{
  "train_examples": 26041,
  "input": "log_mel",
  "tokenizer": "word",
  "activation": "relu6",
  "weight_standardization": false,
  "depths": [5, 5, 5],
  "residual_init": "scaled_by_depth",
  "beta2": 0.999,
  "precondition_frequency": 50,
  "merge_dims": true,
  "batch_size": 256,
  "final_lr_fraction": 0.1,
  "adamw_weight_decay_other_params": 0.05
}
Rows from block 6, named by matrix and row number. Each number is 500 + 50 x the weight over its row's rms, rounded and kept within 0 to 999. All counts start at 0. Numbers have three digits each. After the name is the row's rms in percent of the matrix's.
# convs0: expand pointwise conv (model.blocks.6.convs.0.weight, 480x120x1), inputs 0-119
convs0.226 107:512535470519505487566475434605506518430517434485497452476451573476510527507476443474512472468544425419541448543495495448456570476535530392573382501516554429401501526495447514499502509566470434547470520590512469532461439499666498551505504524567448576392577514519470499554464502519529506590495476502542564533546504543521547447593545515533545446452521578564477398
convs0.227 090:571527475508498510490501547530537477573585447504480530551553533520496420455424459481493442504521538423541536418487424395623399520439446455450475533548527468554436471482432528438456475451543583512524571560442444482504490502577443450460430622488506537515528489375559502532565447507483435475527504535459519572558520567483422415417533530533469502503501526530420549
convs0.228 107:534493574531490460495617540408517445522522547512485595464531553475495470521544616532455431539461539570480545495518476478539468466461505555475467453567470443441480565448528522536431487537501451449444368464514436404420535525458618580556519512480445490454498376536489485477499447506481538535392472437464537590430494445518574477556444465493487585585503487498511491
convs0.229 090:486558525527538539524423468486525437590509449501501460445506528563433486488474422609469497410503545498573520382529465473556543376396516491490488511501547531540451512384516433506474478491447407486477457572444551477611478478494536423433541511453456451517470544496494479483513513549373553577504480460513587488519435531526456528456457491521474585540449593548442435
convs0.230 110:490511542546378457542488479582538581493419467537541534553540536472437456498509513464451559454564533512471529559523503499492423513479511513478502529554484580424481438443468520468547536419529500543417567438481398405446496388450515482515492574608514513461454525459433451551479484488402475538565475491539502519496426551442477362508543518439518520615501436597497469
convs0.231 096:559465506457472471466500573487443557593503472439435434523506437479554370511598528387456443463503522528448522438474524433449526507475452511497529507455495547466511583515515511476470513509478587484497569540527562461505539556593523634438509576453444489568507549528548472481511552558509481568500503471529444468469426553466511398483606521573509549377498572580550496
convs0.232 122:488459539601453477587445474529467509471462415367467491500531362492393518427452548428451511566479473519527539526471482466468550537548570544560503454534551452511517519589518539446542525515458464594538537510518499473609564502464470559546529521482537490447598573576444511633485407447509502531493519480467540518513522596478460565480457602505502458555523514515480534
convs0.233 099:482541570507461493500564575427486407552488536529496514539640493493539424496539484508469534469459489536517611514441507478531474507607544465604514524479499501452530512599508521552508537509557435531499446444503557510615449463529507477508520496509497456524429552486516476464377546587570531469480510461494546523438525584494455579448516509458525487513371389478561637
convs0.234 103:543468485493484418527478496463549467507419422454482492508488493496434454577575505458470491581507424499410525428569444439428547436565495519437440485447563607573518526449531543489537566440531523462505532464553483507485437494488546597463505548405457443449449459590562599492495521479497500538478541544464473527555564510475438379582550491461567453509430508396498420
convs0.235 088:452491498624530562560496569491467525545549439501460634418435503504542553527409536593522408473443455448542476468428470369583549534505394513471464487478508601465508473528493486507413540468474445545469540388508501500528526476487445503424531523468504584497518487542501560513559537493473497546494518535467410514561474537517546582580511423451470495578533506481412482
convs0.236 089:533491457487532538525514437513464552489540491520546586470364575418527539437558482445517533486516492536530459559474606499500401526537416597452468461557386523531468479462547447524481446520530592540470557493483566486406502579462482551492526544494480482514457468497448538476499444490520519453531460430618575495499515523472376482473569505554575428417620471487490458
convs0.237 095:516524444457436591532485462467463513482515558521596507432578449441595629549439456495477446550493571466463477456511532551510444487513425509514487491523480493535601518439582523467532417488506542461436478532607409559482533515561546501530514549522544569469462495440435485505463525479491495513546444549566454428542406445524449412593380471489534501459497521556487390
convs0.238 084:477438458495531536526575531415528536410480528552476490476538582452440531549521534561530455472485512552607439474346500553419600574439485516512481518538472453501502535503477473571554427510533530523479433455518428522427452533426457539533447523513500476613521487595515490516448437592514575501519498504452396469412477457482428451524530476497585503469510522474619546
convs0.239 102:548482409492428497480445502529503513407463500511417467554448464453437537664521575529425433595490449504526485488486496470501458470622471612552486454466513478463449447554489574464480557515522541470535485511545512495491476543583553469546494518461491510489539573518368424549488450503365533465559466532493468558497524376430557513487494497578506566458522475524452513
convs0.240 111:539425492446530539447396482468561605502479410381566505484469474383512550520509521478447573403595530452434510563525531517509580566479519531487476449465592544468447483500550504451458442453549496474472604484542461546433506560417456514467471408482493464476479528472609572485450523478459458494536444494556455529516440521572422438534585471511427439495497503463515528
convs0.241 100:534458541447555425559556551543456487479534546437565500508470493495635478471441510572546572399465507601494619452482473541463442557466506529445535549572505411458505499513517493469470435407440434484530540503381486401552435477537484535522478550516523566549437462571448496484421435486442421502522529479496403549512557501522477472565539486534446487482406516531508575
convs0.242 118:573462527576579566453456446476533584561535506506499484537526422522442556529490463434438483445519459445542494428462435487407519515551456507562419538467468520387537559575516554463455535560483428509465486413467467492527499605558508429436549446536481485467444497474521455442450552530461485553378581511515415525386539511474597434438530429486494525517491433492477532
convs0.243 085:515523494493609516483494521499431510504502550441541457506605527437555540456522437569489524392491504541553426403492448521498465517471462542533500560491550599471549537475551492459474591544455494448600401568502531491583502459519545556570452565505564629425536418494505452565460471443514499490438496525480595428483513409544457527565533502573511595564490481523462470
convs0.244 086:528489495445489461484595413549567478386458505517400473558506406472467534507538476547532616503460530514490527452539510501456494505579515437461480518525352524409450488517485448558557579413505480545486525526478514476550504510448573568542520542496377506502438495495500645597449532470573564409536532490546483445503505453546551582451491516470477502539476488496503422
convs0.245 092:518574529438508515449535433492487458633472446452500491429563520400414466505444472456486563446556478486467539489463596480532467558507437459536530533488443501429448622515512424469442537520495519554514547510522458549581532580483397515547472533535452481559447567522446544437543489511511459540507401540594545467496441553461562446366485535543486515548581438489536533
convs0.246 092:506482520420450590447387535557508523542423514537468514415552463446441518459601498516503487480578478443497476551516520549515530480547424520464597554577532404551459491371490500572501518591468451478547441512477439487576487516536449530562513572472475521460580562476480555484469541509450465462470533489458438440544506478418515585430557469498480585372485562460477548
convs0.247 092:477428517534495469614475511481443509471477487504568468541587508487493450494622479565414441541514452447534456575440570450545525575545537464513526545595444518473540495488522465578561524524525502501477435583485459525450433531578569566534529566519456518484458512602456546459495481414524501466471552566486529407477531513484559548469463553424535410554529652580490528
convs0.248 112:468521617529550545478508509519580516546558581483502496505620545450514447471474464523524521426496511474477545428455526526416384610446473522538519543479517497457563607480531467576536494477470417496451509496499506515567512501565550509500529490494482516374516449441411524587507513506431578505500478523426460361451447577538497439552489535525514630487510452486546441
convs0.249 098:521470416546527490491402506500492495441558477454480525517440522513470442508451538484544554434580505456503482466501535416409552399466544438493551447439466470465453446534649493512453390464519492460551473503469522459445508558496510488572511491511447434538566432618509510506415539549464421464531559387521483556550561408555433447561423477581442549539503493503502471
convs0.250 097:398493579489547454440519476477435598634538523411544504550455506503567381548465617482422519434492523489472495578474577461444516553486485507472507470573428490467501506410516505486472488454378521414509471496449552474466541497497491475439527487449522545573470579536556501544455557441438521574517500478548485443551443503413465520630506489491524535533468479522450569
convs0.251 086:516537546504533533476520490406530424560489419479601509563476475513547443484433588550439589494531506608484534529490485507421519461450463504609465452383429523565456516418537557552486433506461443486443570493503583518429536561523468421504501541559479490542528478398563520509468449484500560457481515460457537463470547552451589508436419396520491559462555496529573533
convs0.252 092:412419376489426511575489425399547638504497501550455551371565570452550477532468571453583400521537562528489517422526556475534463457523520481582498434468518529457400544470506600567535494455454496542502517482548530511540495418553472458541447472479535467506527403522533509534535502553426504552463479519508447483515506493496457417425496473532484490534579435500512497
convs0.253 090:488493523511435521377466497418409473519581475581535480531510521445552499478500504500512393478510461443488496498483463509429489414431542491486472501454568508501478500540469468495573558501576473523515452522629463579563580572496563590529503425525585524491550491518622465550504505442463492528594489560543536497598469386564563501469397511441553509482426514487524434
convs0.254 109:593532462398468548451543465427550558458561438494472491598523438531466545446514494407444475530515524502499425586573457516483535558529551492451416430501525585497499507575492518428549526539530478484521535522526450409502513569486504522357532459484517392461392465529507514550394494544518522394541535591538504489513546430503481465430460528482516527506394486471450458
convs0.255 094:561468487524513567537511459471535488474552522399552469541412444491485529534546511555547581546469461490481535416587484389501442436478538572441521563419459625532486500473536514504514464450478453481443454425468496502451525463472485409493526472413539551350581476543430392476525529534532504459463463442476450443543474509502427576512426491410418474471475514437544503
convs0.256 108:463487422531495472564590572479515473527502472567507374512522567502534430543568506452520475434549531515622547601450549459458537468526587438541542560508537546508453510532565560565476524435522581552414481519500491506571551542593513508527545433516492518561495544441486468453474558455549615433552449553469485490510509522476521564489486532559522391467367491504520428
convs0.257 109:539508446555528405508486444578522578480461473458465445511525399482445503510484471475435549582483550457474382505445543504425529553482462534517522460532495478471466469468494443476507546557545589564512470506510594553505529479558449606501557537473609438549509497502575403519473337463483445443496443565605498484558484503425548530445448481501524548570489566490483426
convs0.258 110:491482559552591529434457507485507464532452525578365443476546486533573572529451538552427439457581488497576487453478450525579470544443542517427497505579437504369498451469538510530616437412472508508458454455490514434470444450470457541513487452526481411478524461470353516615504468470549527514498544502483435534494422454474464486556557545511555521500432494546530478
convs0.259 100:483479510594545549545518480541556599473571486545464512558519575535567491519427395583573458506476410560540474557525516445580478546513462601520529573586521467575484423476521577470561484439585529495541484409455474475536552544489501525415561441546572508453603540490457477573547528499540472528490588482466481429438467571463515472500533438563422442485513507483471545
convs0.260 097:454468427501483508506534509429532524476433514467574492379483433500508480542501532511511502451407552499517525505445384375550464582552494515488468518449337487504487558545506462469508469527448437452483577550535517515437504491527460534550450480465449540511443443486631540439560484519554467533544470513558491465530519498550594570499427533525466525380576501455381523
convs0.261 103:525477576474445493469541458520468503435442535536487492457537477512500559623520551421460431452432514480474445482352438508555496457507364466452546440465502619453514485489560600489491475459454540548468545516576460498521523405485489517547451540417541480514492572523505443525550498582542549484433479534498498466404505540381424471409503481475497451586483490439496555
convs0.262 090:551476513514584404473423483495467509533481499474532520554483566554542503419525384479458494591557437569550486602451443517546469440524525471456454417519463461516591585471457524533479516491517439551523471516501535540530456441361511472499457540384458487545469408441546631436524430557382432475532469505508493415507514498519511520510476540512448518487539586462503473
convs0.263 097:509485517506578549452396466449493579426421549504477568507482513481497524476434434428405499496500542403488576512513508510536508513618510470544505329474483474565513566499547417501412537536556583446546510551535579538473529455481531522502459460491584575518514497601523408542462612571505469459562516522606515479481499551496505471473546439485448527514523551497522546
convs0.264 088:460456537544543531512471477545500567622420490459448473514506532427537515518520466473466527550527502592531631436371474468598476507470514457450534534450481507542447537459471566387426460460600534547426452580542547596588587499485489513466502539494569513557530560516500496459511444529539511517448469582365482483532515427450496516535591478515487533500503472463537451
convs0.265 107:526526531552521540567530534447540421450518509445457541532484487582592485517490489463431461548513481487504522527544532452531532543516562528518512536501522535519475506537568465496576395567490488453506431543526342536376555476491475477461526450519454515555469493579585432481595417372471515487570455562505502474509543546463576580549438449599480523514532523406402457
convs0.266 114:552456557506381521479436461535519424546491551480494531444579548571510495497407460469479509573430439565468444422591527559546493426508522524461467451476518499434481654432555479483525518521564439487488450481470538446561503551525515499411526491455452509502477442484444500513508404420416569417499536473497467551507502433416454535603521503559532465408511506582538447
convs0.267 105:546586477455534456460494522550467447525493473406538481480495523434547529407616451486510465491534477503483569508475426553461409472399453344544500552525454577461543437495538467526548514460527550428544571356550487517441506562552578507515470488506570423482478543443582474541574546489498493518429468500524419493463409541492436526432509508590528493503531506538462464
convs0.268 091:581531427500485504522534479425533501411481457443585621556445418568559483497538450561463497526568479580476375498456530410493484479530475560541507464422487438483596547500532486394542534391447411505504397543524469524567480454531491463447531426513446506519549544595474502477595463444508534437458453541475467587430520453455483528483496490486490477470513427488518531
convs0.269 112:541536425492525427420592515510544490458497478546597538589420517478501541567523457464557404570493538482576551462499419534575572455491572465501574499561516553443483521540532519546481503550543432463443549466554591414521595522445430509592436477439463583488566459499503448475478494525561475435502466452442534435503499527470567558537484563409532458425500518584499493
convs0.270 093:494522503521495466431435380554534490550467447444533470532426470441476544499423401670416468453484532446503514463453417444466489452566450488471494508545482521477518520510500597518511594580463517489497473478395442471456496527546543458512580493559415503489513443541571552372508491426492529486425498508450475557532545483493553562502565490579578529518520439456436537
convs0.271 095:428606499520506572531493453548500472540622500484579507471547459515464577476419508463479522616489557546500530521549557494443552476638607570454505570438473503394521508462517539473537517493437505469542527500580422442532505543568459581518472533508458506453464585470526515474504593447502536552459563490448419447520555495562541527553411505464458427555517497565549544
convs0.272 119:476551481495443563499585530487601493518571523456472477492450538460550600553543500497572537576451521502545510630471439470497429573479481551420549490576468515521442512495485536420590471492448420490467572509475621553542613548422417536517530499522502473454460521413543539453367515539474485497459503564527516466544492477515503458549417548441550467430523507473511581
convs0.273 103:503516438520510489582508525475475538525579566483541462556522532559461437541418487522439454549530487423518513477562536535521412515453531548486463504549525625513477480435601533553526529502467613593589526447533542482405503559437517565535513471510494493602416473492448495431491583449574483516613476485485494454532551469589524501400487565569581517552471456428546493
convs0.274 095:515463438480544534445404452503422540556568506511525546478489405542486448533521500543456550501567454541457505628428444442543508490502554521450438535425694520454460501476479539530540512461486515526493544443512363530471437498495510571422563458502510535395456591536493395535414523509474516502449525469469504512439508496539566464490505480535487421559549530467538438
convs0.275 116:502449486486483469552592516475569448450512498543498452506574517568468445590432539468397535549519448582560555532488577493545437480529533464534414499470449613444474491451581469509522554541470549504474490422467462444545374486429564415485495600606539527560446466478455483503436566548448481551514490563574585507481487519472564463533446546482514473558500473441413531
convs0.276 095:577464514488489547527471597393558473471553498426459418494520459497442605485610588511443496475510536508557489508558562509552578618484551543544418455568538456484518502430463480513409515538506499538494520495515500425476446493529556576408463478595536483499459508552457556532447557598441578569578460505459402521488436590460457524438476489485471523474503457484529549
convs0.277 095:492486459518545507516399465462526515512466629551503491468528496574470463426456538484481536497468459506519421469418455512432488531568485517464527454508507395493448451572560662468556550527453481504523497472451536627458524605408428514489443418577415498481411507508485419482556526515587503428528516568511471466569464534495569510502574532486494419523522573492538503
convs0.278 110:524472528466444454532501475452438522498530497520485525452530487542476469504468485424444545571483371403458449458588428469470496546582460529572510498434482514437463419510544414430525468477507507530484482542617476599585427524516538581409484477529573410456551437488592551565520536489561428527568590547504507457444511474570544448504526528476396496562482524524504437
convs0.279 097:543461495512574509506557470509550587539467518579521560510465523534413521445441583519528536521516447562483514445502518561544514491516556544586523509467445433634454486579456433555537518557513586607482552514449474445393472530542512473512539465521466480444500516437489593437445469482475584453470508480495643511508569479368514499519537438511501449520387568539485490
convs0.280 105:434526609483454528464557561446449516535481506393589480468565462495560544529492479567498504454500520510466486477610525487571522434438397452516456464494443499422554486464530438516577458497568467539398491412469549604569575424520479497473533528422487510430472477475534435470503507549436393547531474517475547489523517564530467564495425417449498524595508401539462523
convs0.281 078:529595534557437441421548469585551452479476496545461437535554551466577546496570505548515547443491524539493541483483561538448431447512482531426485556521495357488465608608583478526552528596487512495483558501454519491458414515517538458497535435521349482499491522426565460414495484507491479569408550496499472466511509539566435532476481592483585482495502454532439463
convs0.282 108:550496516538466525406548547402501521458554490468552483528546535480424410535516465487493449436444524566402439521546511426461461510480482522462514496449483552471483508504486508487523506566446445516475494540509597426496424455516502520377531403480535488512460475515444509433577560518571506467367500562435626357519546579493519507516492546468492418523514397483432448
convs0.283 091:392525525447535444479475497438434509490462504635426433522450502423481522486608492509420402491505456569444517448535534487393435439543503474469564510524472466427603515565499493415480496511404495482474396518489531431408555476441500420503428546525547496422516402600477490418510515531493472486444464556524481452497519443545537484477478528456422566527473488532512508
convs0.284 100:551418500474482512441456536473451515519445546386472513477529447502483475473488507503406499559521503555668606572379559486469523482480463449468511522526458527501537465453538516465467471448547423581524524437523586535364453515531461526500591499613450457529526550600459475461488522596485493570531477533466489481472494546546568463412510506506460514544611485470520499
convs0.285 103:531442519538527505455474521501488426451537505485474422511439466477492476512455505501535461440539585523526464472577406558587538525573483503493497459467481477488669557488489623477606531516491559461504457486540496397543465526571604488516614397539543514536361431461547490467504529576534507477459549512534461484430481482573467487577482489555487504425434435484530511
convs0.286 101:537571513454538426560489452382547522540501485552426507560451523574489525485516492533408529449497372552441447481481495538531488409531516581565514514557426430563485566518488464504583486544430501520471471587493559514597489440562502441471483610505473493538403448450467472545537527504441514527538593516548526463567449471460586503502371457508538433479483505525470430
convs0.287 094:509486496575518514449518502510540439489502529453489499524506434474417538498559361580470456571479461507632460448547521580500367550523508505473488531431545524524519436494463623458512455488598493585512578547497472460517412478467507542430519541552492456485471539536554443564506502475404609427494471516509478500525529544532532486517517368477478556530437529532614540
convs0.288 095:481530497597472540497457436507530539431407536575499501435549541430493576440451465511524433428480557486465406520534506505535569385513463593509465503496516627505442545575517411556433488550543439453456474536486456496501507514555517502532561486465475544499535528601494497458531557522511586488415550560430575550510587460479463534523476470517453522574537482590367505
convs0.289 113:556427425410564574517551501533518475533481560530516595547476525523558503507534511550540524557437497477553492412498509539495523485433518483574477459487484403516490522573455571436486598497536466544495452472473455518563585480452505396541490510573581450543484556460557541533458502523517468462555491449429561389401601498451583446517414542387514550410476518492462517
convs0.290 086:534462507456491474549452444554516507515570589525474464545524657510492513539550491490456486526541454526546563584491534555486501532526436615555526520531504496592512578548491492494629513442554516513384504428430445622490487561521555502559533412475546519528447475578462529581447538480582538530461536521526524522512511458594507489537534415375472482518488531502448451
convs0.291 094:471500519561522532432537431499473422457440443492441531547430494451579423474524525579458482554466514451472423526377477546435484456546525428421493427442560451469550414553552500519359528589512488443444479399468600529502509600534574495498495495518456419447502500569493492449485465545539444553474472599469477481539518522517519444481456511425550430504487484538500578
convs0.292 095:424557569540628498454462560520482450505419475550429479520477375388475541474502463490571464471498496513462466454461552358549473442475514530498558475467469530463441518578473513495470497382498592518557472423494566506485421561475491536640422445485535449528476492504488524548504518428551504467525467431532503628481473441599514522529516497470507518483497507453478563
convs0.293 104:530513550477529545590560515467591577535450530449546432428449508542475527485511496434493470537538446515509461466602504500487568470506521515466448546506460497480421344514566441510474503482550389466534444523544487568475578584531512459543519646522479498530583523468449479516588495584480596483482553564502451537506581516515585522567502563570572434531456537465493456
convs0.294 109:469468462475497456555514465530490477509447517592484464505464503472526456567404533505530532514426477499525524402479485510553494505489483504561394505400486497487577411433537562484551573416491579519492535471446576562478436420531465597494519513525464564607464476513563466549502380518483492431563443594531461563482499524579498560413472470525467526532589501505651506
convs0.295 105:527448479489474469526451552462541467445555490459494560521474509482490484526596539465486575467514582482435562509504469522475367485585459461485510557430544523528491474478469554479536442435510413435508430409540470438509484478542604520523508553454541514467533484442391438450509429565512479471435452521522429463489538477470598593390562435445434623504399555497499537
convs0.296 097:445407576449449493528494528550598516477490493399521458421464454565471559424490519553492516533512500411510414450502493601458529419510563460477540519501466584540467456498485429495502406483482501386491455520567509466476513530551549554490477582530552514530454447518498435502540479539587485373403531452435505443379465463484477416589517503474427460467495461475552531
convs0.297 102:516568621490519508393447444483548557558447524473558530506559496410569508467459416409462481526565449440415493467536454553593537486491507484483494474493467514460433417445495509493575531535469537513443462475542451520455509520566536435518378506546452436498489538412526445529541582499474411462504555468460450488428478619409497489527507502568443428424432480443486532
convs0.298 110:551554526585447547563468452376596500532448565448576544496502586458456472456508524467514457511496556473510448449504508473453507547594493482501544462544464569463528434582370591620534588499561541432538458479537520548456555570504501542453467532554448568464451532438451514533551571582510543524442503426507436514459499541499573517506535580446489443555499491477543463
convs0.299 107:403556546530551540573518462528506471446650550587604573418503468512526533525513505614556518570483568535524562541511549590566455524565461439499563549488475520516476531498477426470501526454479414556553408551497523425513423555484409499525547526552499495556526533522519484516399534534551480538520488509553511471519541453514489583417446514424556498577548578539487477
convs0.300 085:459435522527529502485489522585574457506444527437522470510452643537620499534502475502498514465507463481518548589479531431416527490376531432461490495503523426477426471522497541449538585394542522429538481552538490484549457483496401572504414515536496501378495497439490459523477464537513465354469488544578419450479533494441496534540530472496394461572502497502459447
convs0.329 101:429493502483561573458496517505411483542406451386450431504456459489469446438548467445575543526552390530526547499470495514535541545506515489475528480473602572508414529517383504492560526529561435507510411521466536522445445521386437464501452467495556591610579528571466554535542495482496511504491572674451497499471462511557516519524523498451455494485523501538504446
convs0.330 091:537476370470551539441455580479519518512530647487488502573452402504482502467554521512408524484515519511530471461459531538476461535493460540449538576477578490549464488433529554368486523465501441438497433335482471516523523550464531477503459425447503458503570579424444416491511525475493425512592531464496504502482528422503394429486455441484462430491481494434495467
convs0.331 108:475508618480494421503470455480522521514574471483556560568414612557518586525448500458572571482534524406560553505487549464537497629565495552443465502525501605561519504504489451511520495386493544480482444441501434514483572435511499481513474516362447441481452511527527484482488367512588421560472533541526501495502530499577525499451532535529491534553521532614516480
convs0.332 099:527391514467536514488474534485597465485515429511479479436504461439500476543489481484483549443487496417433501547547413562445475474589537570446429467450509514456457509488530564606397462425495367495404540460545401381541541483468440563524566445535454548450503558408528460470565442424484477510526495553466431538453528563569510464489524517519534493509566561507463534
convs0.333 102:470573591471634463511522473528547509474549499532433540530501439463505591445493434533441546544425404427470619414569473428405541470461436514466512462497550464480521528528421534449431507439508454493535537452447498480423496525506471453479566480571535429535493474530418549534467457499442400423557538485533468437422505573506566470575427506470503530474474501440561537
convs0.334 084:552429394495570629484498421621459502531484577462454545448476520502566530504463471483436511456500534567593515484527468479535526570351447493494513544444568541469484502558552586518467515521455590469482477495414581490548519551477532460455522422483498529451482421528482561539573523500477511539454584502504575516620432432461519544431567519463499514474451490517456450
convs0.335 098:590471472489439504618542489515484533530607538426481446443507507572483579571407495550509493536517495492521521467429463478516525517400577550504446498511382497506512503511545539548507524539560517403435572416434405442561488532455465538519544452551527505465545518461599502519449520509459495404470430552396507550488594493527419497397488514546472464474432552434486524
convs0.336 112:516516498502543475503482440476522420564626582532541403480540560564426570455462460550488525616478441468480472543502505565443580422517492530501539535433476494504451537553586416437458477535489616521533524456404552553538485400452512547528526412561520563540497464523464479423495466600460530491493491536566521417519564581480532532503478478447502559541563449482424524
convs0.337 099:502446478463598483557483591550501479559597525437498452460483477565494421448554540532453430417523426488500539569435523456427457574462431448489488597455511447388435490489513443501544588482436419581491477474482476504477496452530518380482409551436503530576462597486505439571505538529533509516509508537509552513488428480456555508485592477525501503589463514551483404
convs0.338 108:483482515490551475453520451550536448474552472538531512451429615480416480535426405494478456471475548450503481542398439544524498518412531468545535428565535484370536447502503508541457521562473457436497490416442496554432436485504468501538555462472565525436431506511604593445534514475388487518522362537442513538525538540533476488414529500500428445502400541539522449
convs0.339 101:526457577421458442535556572533483522549537533477466473550487451531536512541466494473551536491485632558461507478454541525506547467579547551530560493555484553534509470453513411481538532596502495463485514509501378480536502559483455439532482538549483496366488401480460548407503505376428465544549453558393502457525525513529519437517577438519587525500487488452428631
convs0.340 115:614454495506561491503560463511506472497528518499560424454503623538545590464422480512548422496571556438467504475504564483415461558474433531545512639537475592580467476506484575458483494498501523395544438458495521566583612535490535567492471468551499563394555480515478526510456505501427505419499490492452493534516494448428602484502435515490519382535460487512466470
convs0.341 108:516446464580480477577548537488517436527552537502427481429448528458589531461502469505458509532537549530457518564468504582571466470487347487443548416499554435459559504485611430459493497493466347501523518352495536518535501503510456603486536479501452523581507550562480481456386421478507583449525500512476426478517473462463555551534505487548512549514489454566456522
convs0.342 083:593535482623457536484385550453442570500493605481513520564501447378506507492408507538530431537523448482540527500571517496492500489456449441523569436509431519467583459477538503472606528543571539414454424449456472440533554509507518521468516493567489462490481505460444410453497569510535447403496489494406561440475538549496543518474475407490438566520496528541421419
convs0.343 092:552473482485413518460455497440477503472425579509499460437460506549437523457518529543448576511529555429575569465431497407524508509470459499567403511493526545445572501437461473545439587533500556551531520439537493443556518439538428489416410518439544555462587610551381461414504519500552414484525490400480436451512498482491571508428410561527496500489540488552517514
convs0.344 104:553605526434464428537630506525495449472561518454513433496531477566500507533491524496386434463461499551476453489495476404460469546517493490642544617450528484529444549447489450461470500526480425488467477495491545580526440537517561462526436453462421530430461432546531565555572543456436486444477497570532488447565516535471514462463559536513528536435505476540536656
convs0.345 095:498541491496450456477558570490553482549527510571593513492525358478442553455456471588455521393458463452530460509464445526540461526589512561541495567511509523530439546529470521558505405487515477504454445455536524504521545560509479515576598596478520524437430477527498527394386486535462566522469402528636500586439565488454489515482515428523542476497395489485515490
convs0.346 094:480532617603482489570545478487489465473462432513528494488513475445527494454520555488552500487586522499516485556524542497499588425542443525562442421405527462450564490563506381445568457470525471553430436479498566503475431428436547501526495530519488590510538475467559512539595442531433460458519521474580475547457486669413503468562564539444483435448518551521448526
convs0.347 087:454548476449473443546484549509535577544515385531472453493535396584586493461399572548441450552576492495498457576440525519493459511506513424531390474438523521400471427444509436446510447378501560521543536485612490475381504434464444419498527475521611505520552568501504444469479510548502493509497475450533492555468498495511495549526445414534516561438513532497521456
convs0.348 102:442560524538483518620530481548513491543403447531550461484479453515562538448536538573394490482486541547493480487529557519458402545575438442484471540513550470504487453437536511516627549501412492496568445556491517525507351453449489484509612459453513512583430500397427468521510530584531460529495506453496502509503542487422486616490480540497563527415406488542528482
convs0.349 111:451499479497510486555435525449520437389543489432525471459482537508524531528484476512543604439505570511495491519430410454565467520499498524475533413520454513509479572417393480381476427606485452587518474520458500535355445477572555463477553453501424563534413444528518455457537510539459552412514452439462495508551524439502551456533486480503457495526541600538498607
convs0.350 108:561485430452486543499508386509581504398540470490482483584492454484428517457544509469411483533501476555467456519526501608494570484464535578497443564491492445492492446476484555569590585492542477437399578526427501374547439433479549494522477508594540460448441434541465430461502464550496539512550398467478491534515500484531458595567470483445474579548547415472471508
convs0.351 117:521464430427477577566484480556456440491579536499517539389552484456516570453484487434552572607492504485531494328552475505432492504452526404558512476529529462503540495541440449445511574541496468543541480423570509533482523457535472481455573544597545588521474536471479491476417446471547578502464518478510558408500502486483570539483485463506467511446510423475476654
convs0.352 104:456463474507575574506544364501494505506518446474503522480421561563523544430484558551449476470483623529531446462477602447553453551451583474463589492436504469482585529440517430585462464538397492548487617544492478529545494474504467592483498423514595516557479484513482453438494531492532591532465546523506558542565500548479533513523418500535560490592551476505397520
convs0.353 089:504530489468541479544445481385526461508495573585522509509492452513516486452448608460429513441472470547498545519582578462521481518530405513438419567497434476529544441554568550538547545527460593524526637469542563468461496628429461498462471482482510526480447491504493469497547456597510518440436472492443507456454514492514504642563495540491438523379512537570478430
convs0.354 097:555501486505497615404592542481559471474470604477503551504522564433540511454492529484499527529588467446512483481495552590528564467588508471501507464408536476508457542495442510446469495452596450526426470494500560556553562421467545544455563448484580481575509544404505478446544483461452512507496499494509522397492337552443457510488382457491514486454464481401487564
convs0.355 099:580504535551515426472578502543486580527463454553483532512596408550475487520516545470531526441435463472483526488552606533422502571533421534653481544528565446539530457485518512435489533417450417533489501486483469535524543564519453442462454546549441594511488462415500478575472508485432540531537462484361453503476481511553510494451526541515555491493480380565393463
convs0.356 104:592583447447533565539609512536485476421593476441543523503513451521540548431476544507497454513480548546562557552567479511446527599421461518677427538487405452443425536505525529556532490559479489514493569513470426471503491485524462492495384515544495471554467504436440462466486568478495477495528458505496490454479516435568608409553439485519523588446557460528491504
convs0.357 101:435517523474487479544636535473486468506436557548520451504454514587551544519377493563537576518503489597517564412467491517494531477508475542524498566513629568476499465615533572507512540499561520520515491524545414454508513545465481411489491516659426555512432451557542469442529488513532522454497514490480487563416512465571502483568552530593520541544440416516462441
convs0.358 093:495515527521377524483547512497496545565426530582554489457518468504448517467532500566413442572553493552523394466463548524477434502556456559568463604499485552532581444494467526443457388456517601477543472529417502519587486498527441475483567500492536464594447471525436484484552532488442491572444395537510419507422416551506489457495526541567533533419495535407489439
convs0.359 110:506446550451434483553613480470512584562501448441515478465494528607449466473522479480470498583477602527539499508477481452535404518490487592447456514451517456552477487506508540441475514541517513462490572477596468460522372554554423499427507538511533464370458526489520477545531638519476467356408521552461557507531469508473468505480529552435480542546575461509458567
convs0.360 100:480540481497531577405495513532447469501422544549515444604553592489454439457528572507560434492424464487477507547493525442523542466498538521400557560477487503534507471568478519441515508517586416468410516543515439577573474424544467457555458480517478574627406426473500455450505536459444542442445624502482500570499434482514439533485467462395458571480502509427491509
convs0.361 103:458512475518493456532486463403495436468560462558499450476453394509580558448495501511410567523505514435490401561410512477422510496488464563420543509573489524496445539519552501582506497437466415593477441468507473386420473526466491580527537470574483459482420476501515488491506442485461526526592440598482463580422465498545528594515441556417419502511474424449518541
convs0.362 095:519565446421555505500504526470550423540442547686497523571462465481451507454492456399478532464543553487515609470510513555575438488449541591470413596570504434481519489446435449480522530549507541533505422559479567413458577526478596448539439497432482497497432483508555590560508479487563530550554554552468469518474530517508591567496502518518519521531519561545501501
convs0.363 113:455564481540555509464564453517486431558495558491497525578504483544547568522463517544556451508532465523478520469437507417448388524514410473471506367411523538447450542509556539484574383482491611472550495456611515498476418459512446555543505492560535421461477457502535588475540527526484554553545413500494442498538478567546440460545482540620514544418462509488423478
convs0.364 104:585491486501473574518498406588463632573552497567520403585529567518571488503492512537550490549540472467591549490490495599537478427447420482587488507490591590499508440512527535512483475464519541475434470408466519490439465478525476488434462541390458510439439462545533480519516532636501508493514569544591567461502533500488508501466539481508520499600539492538395467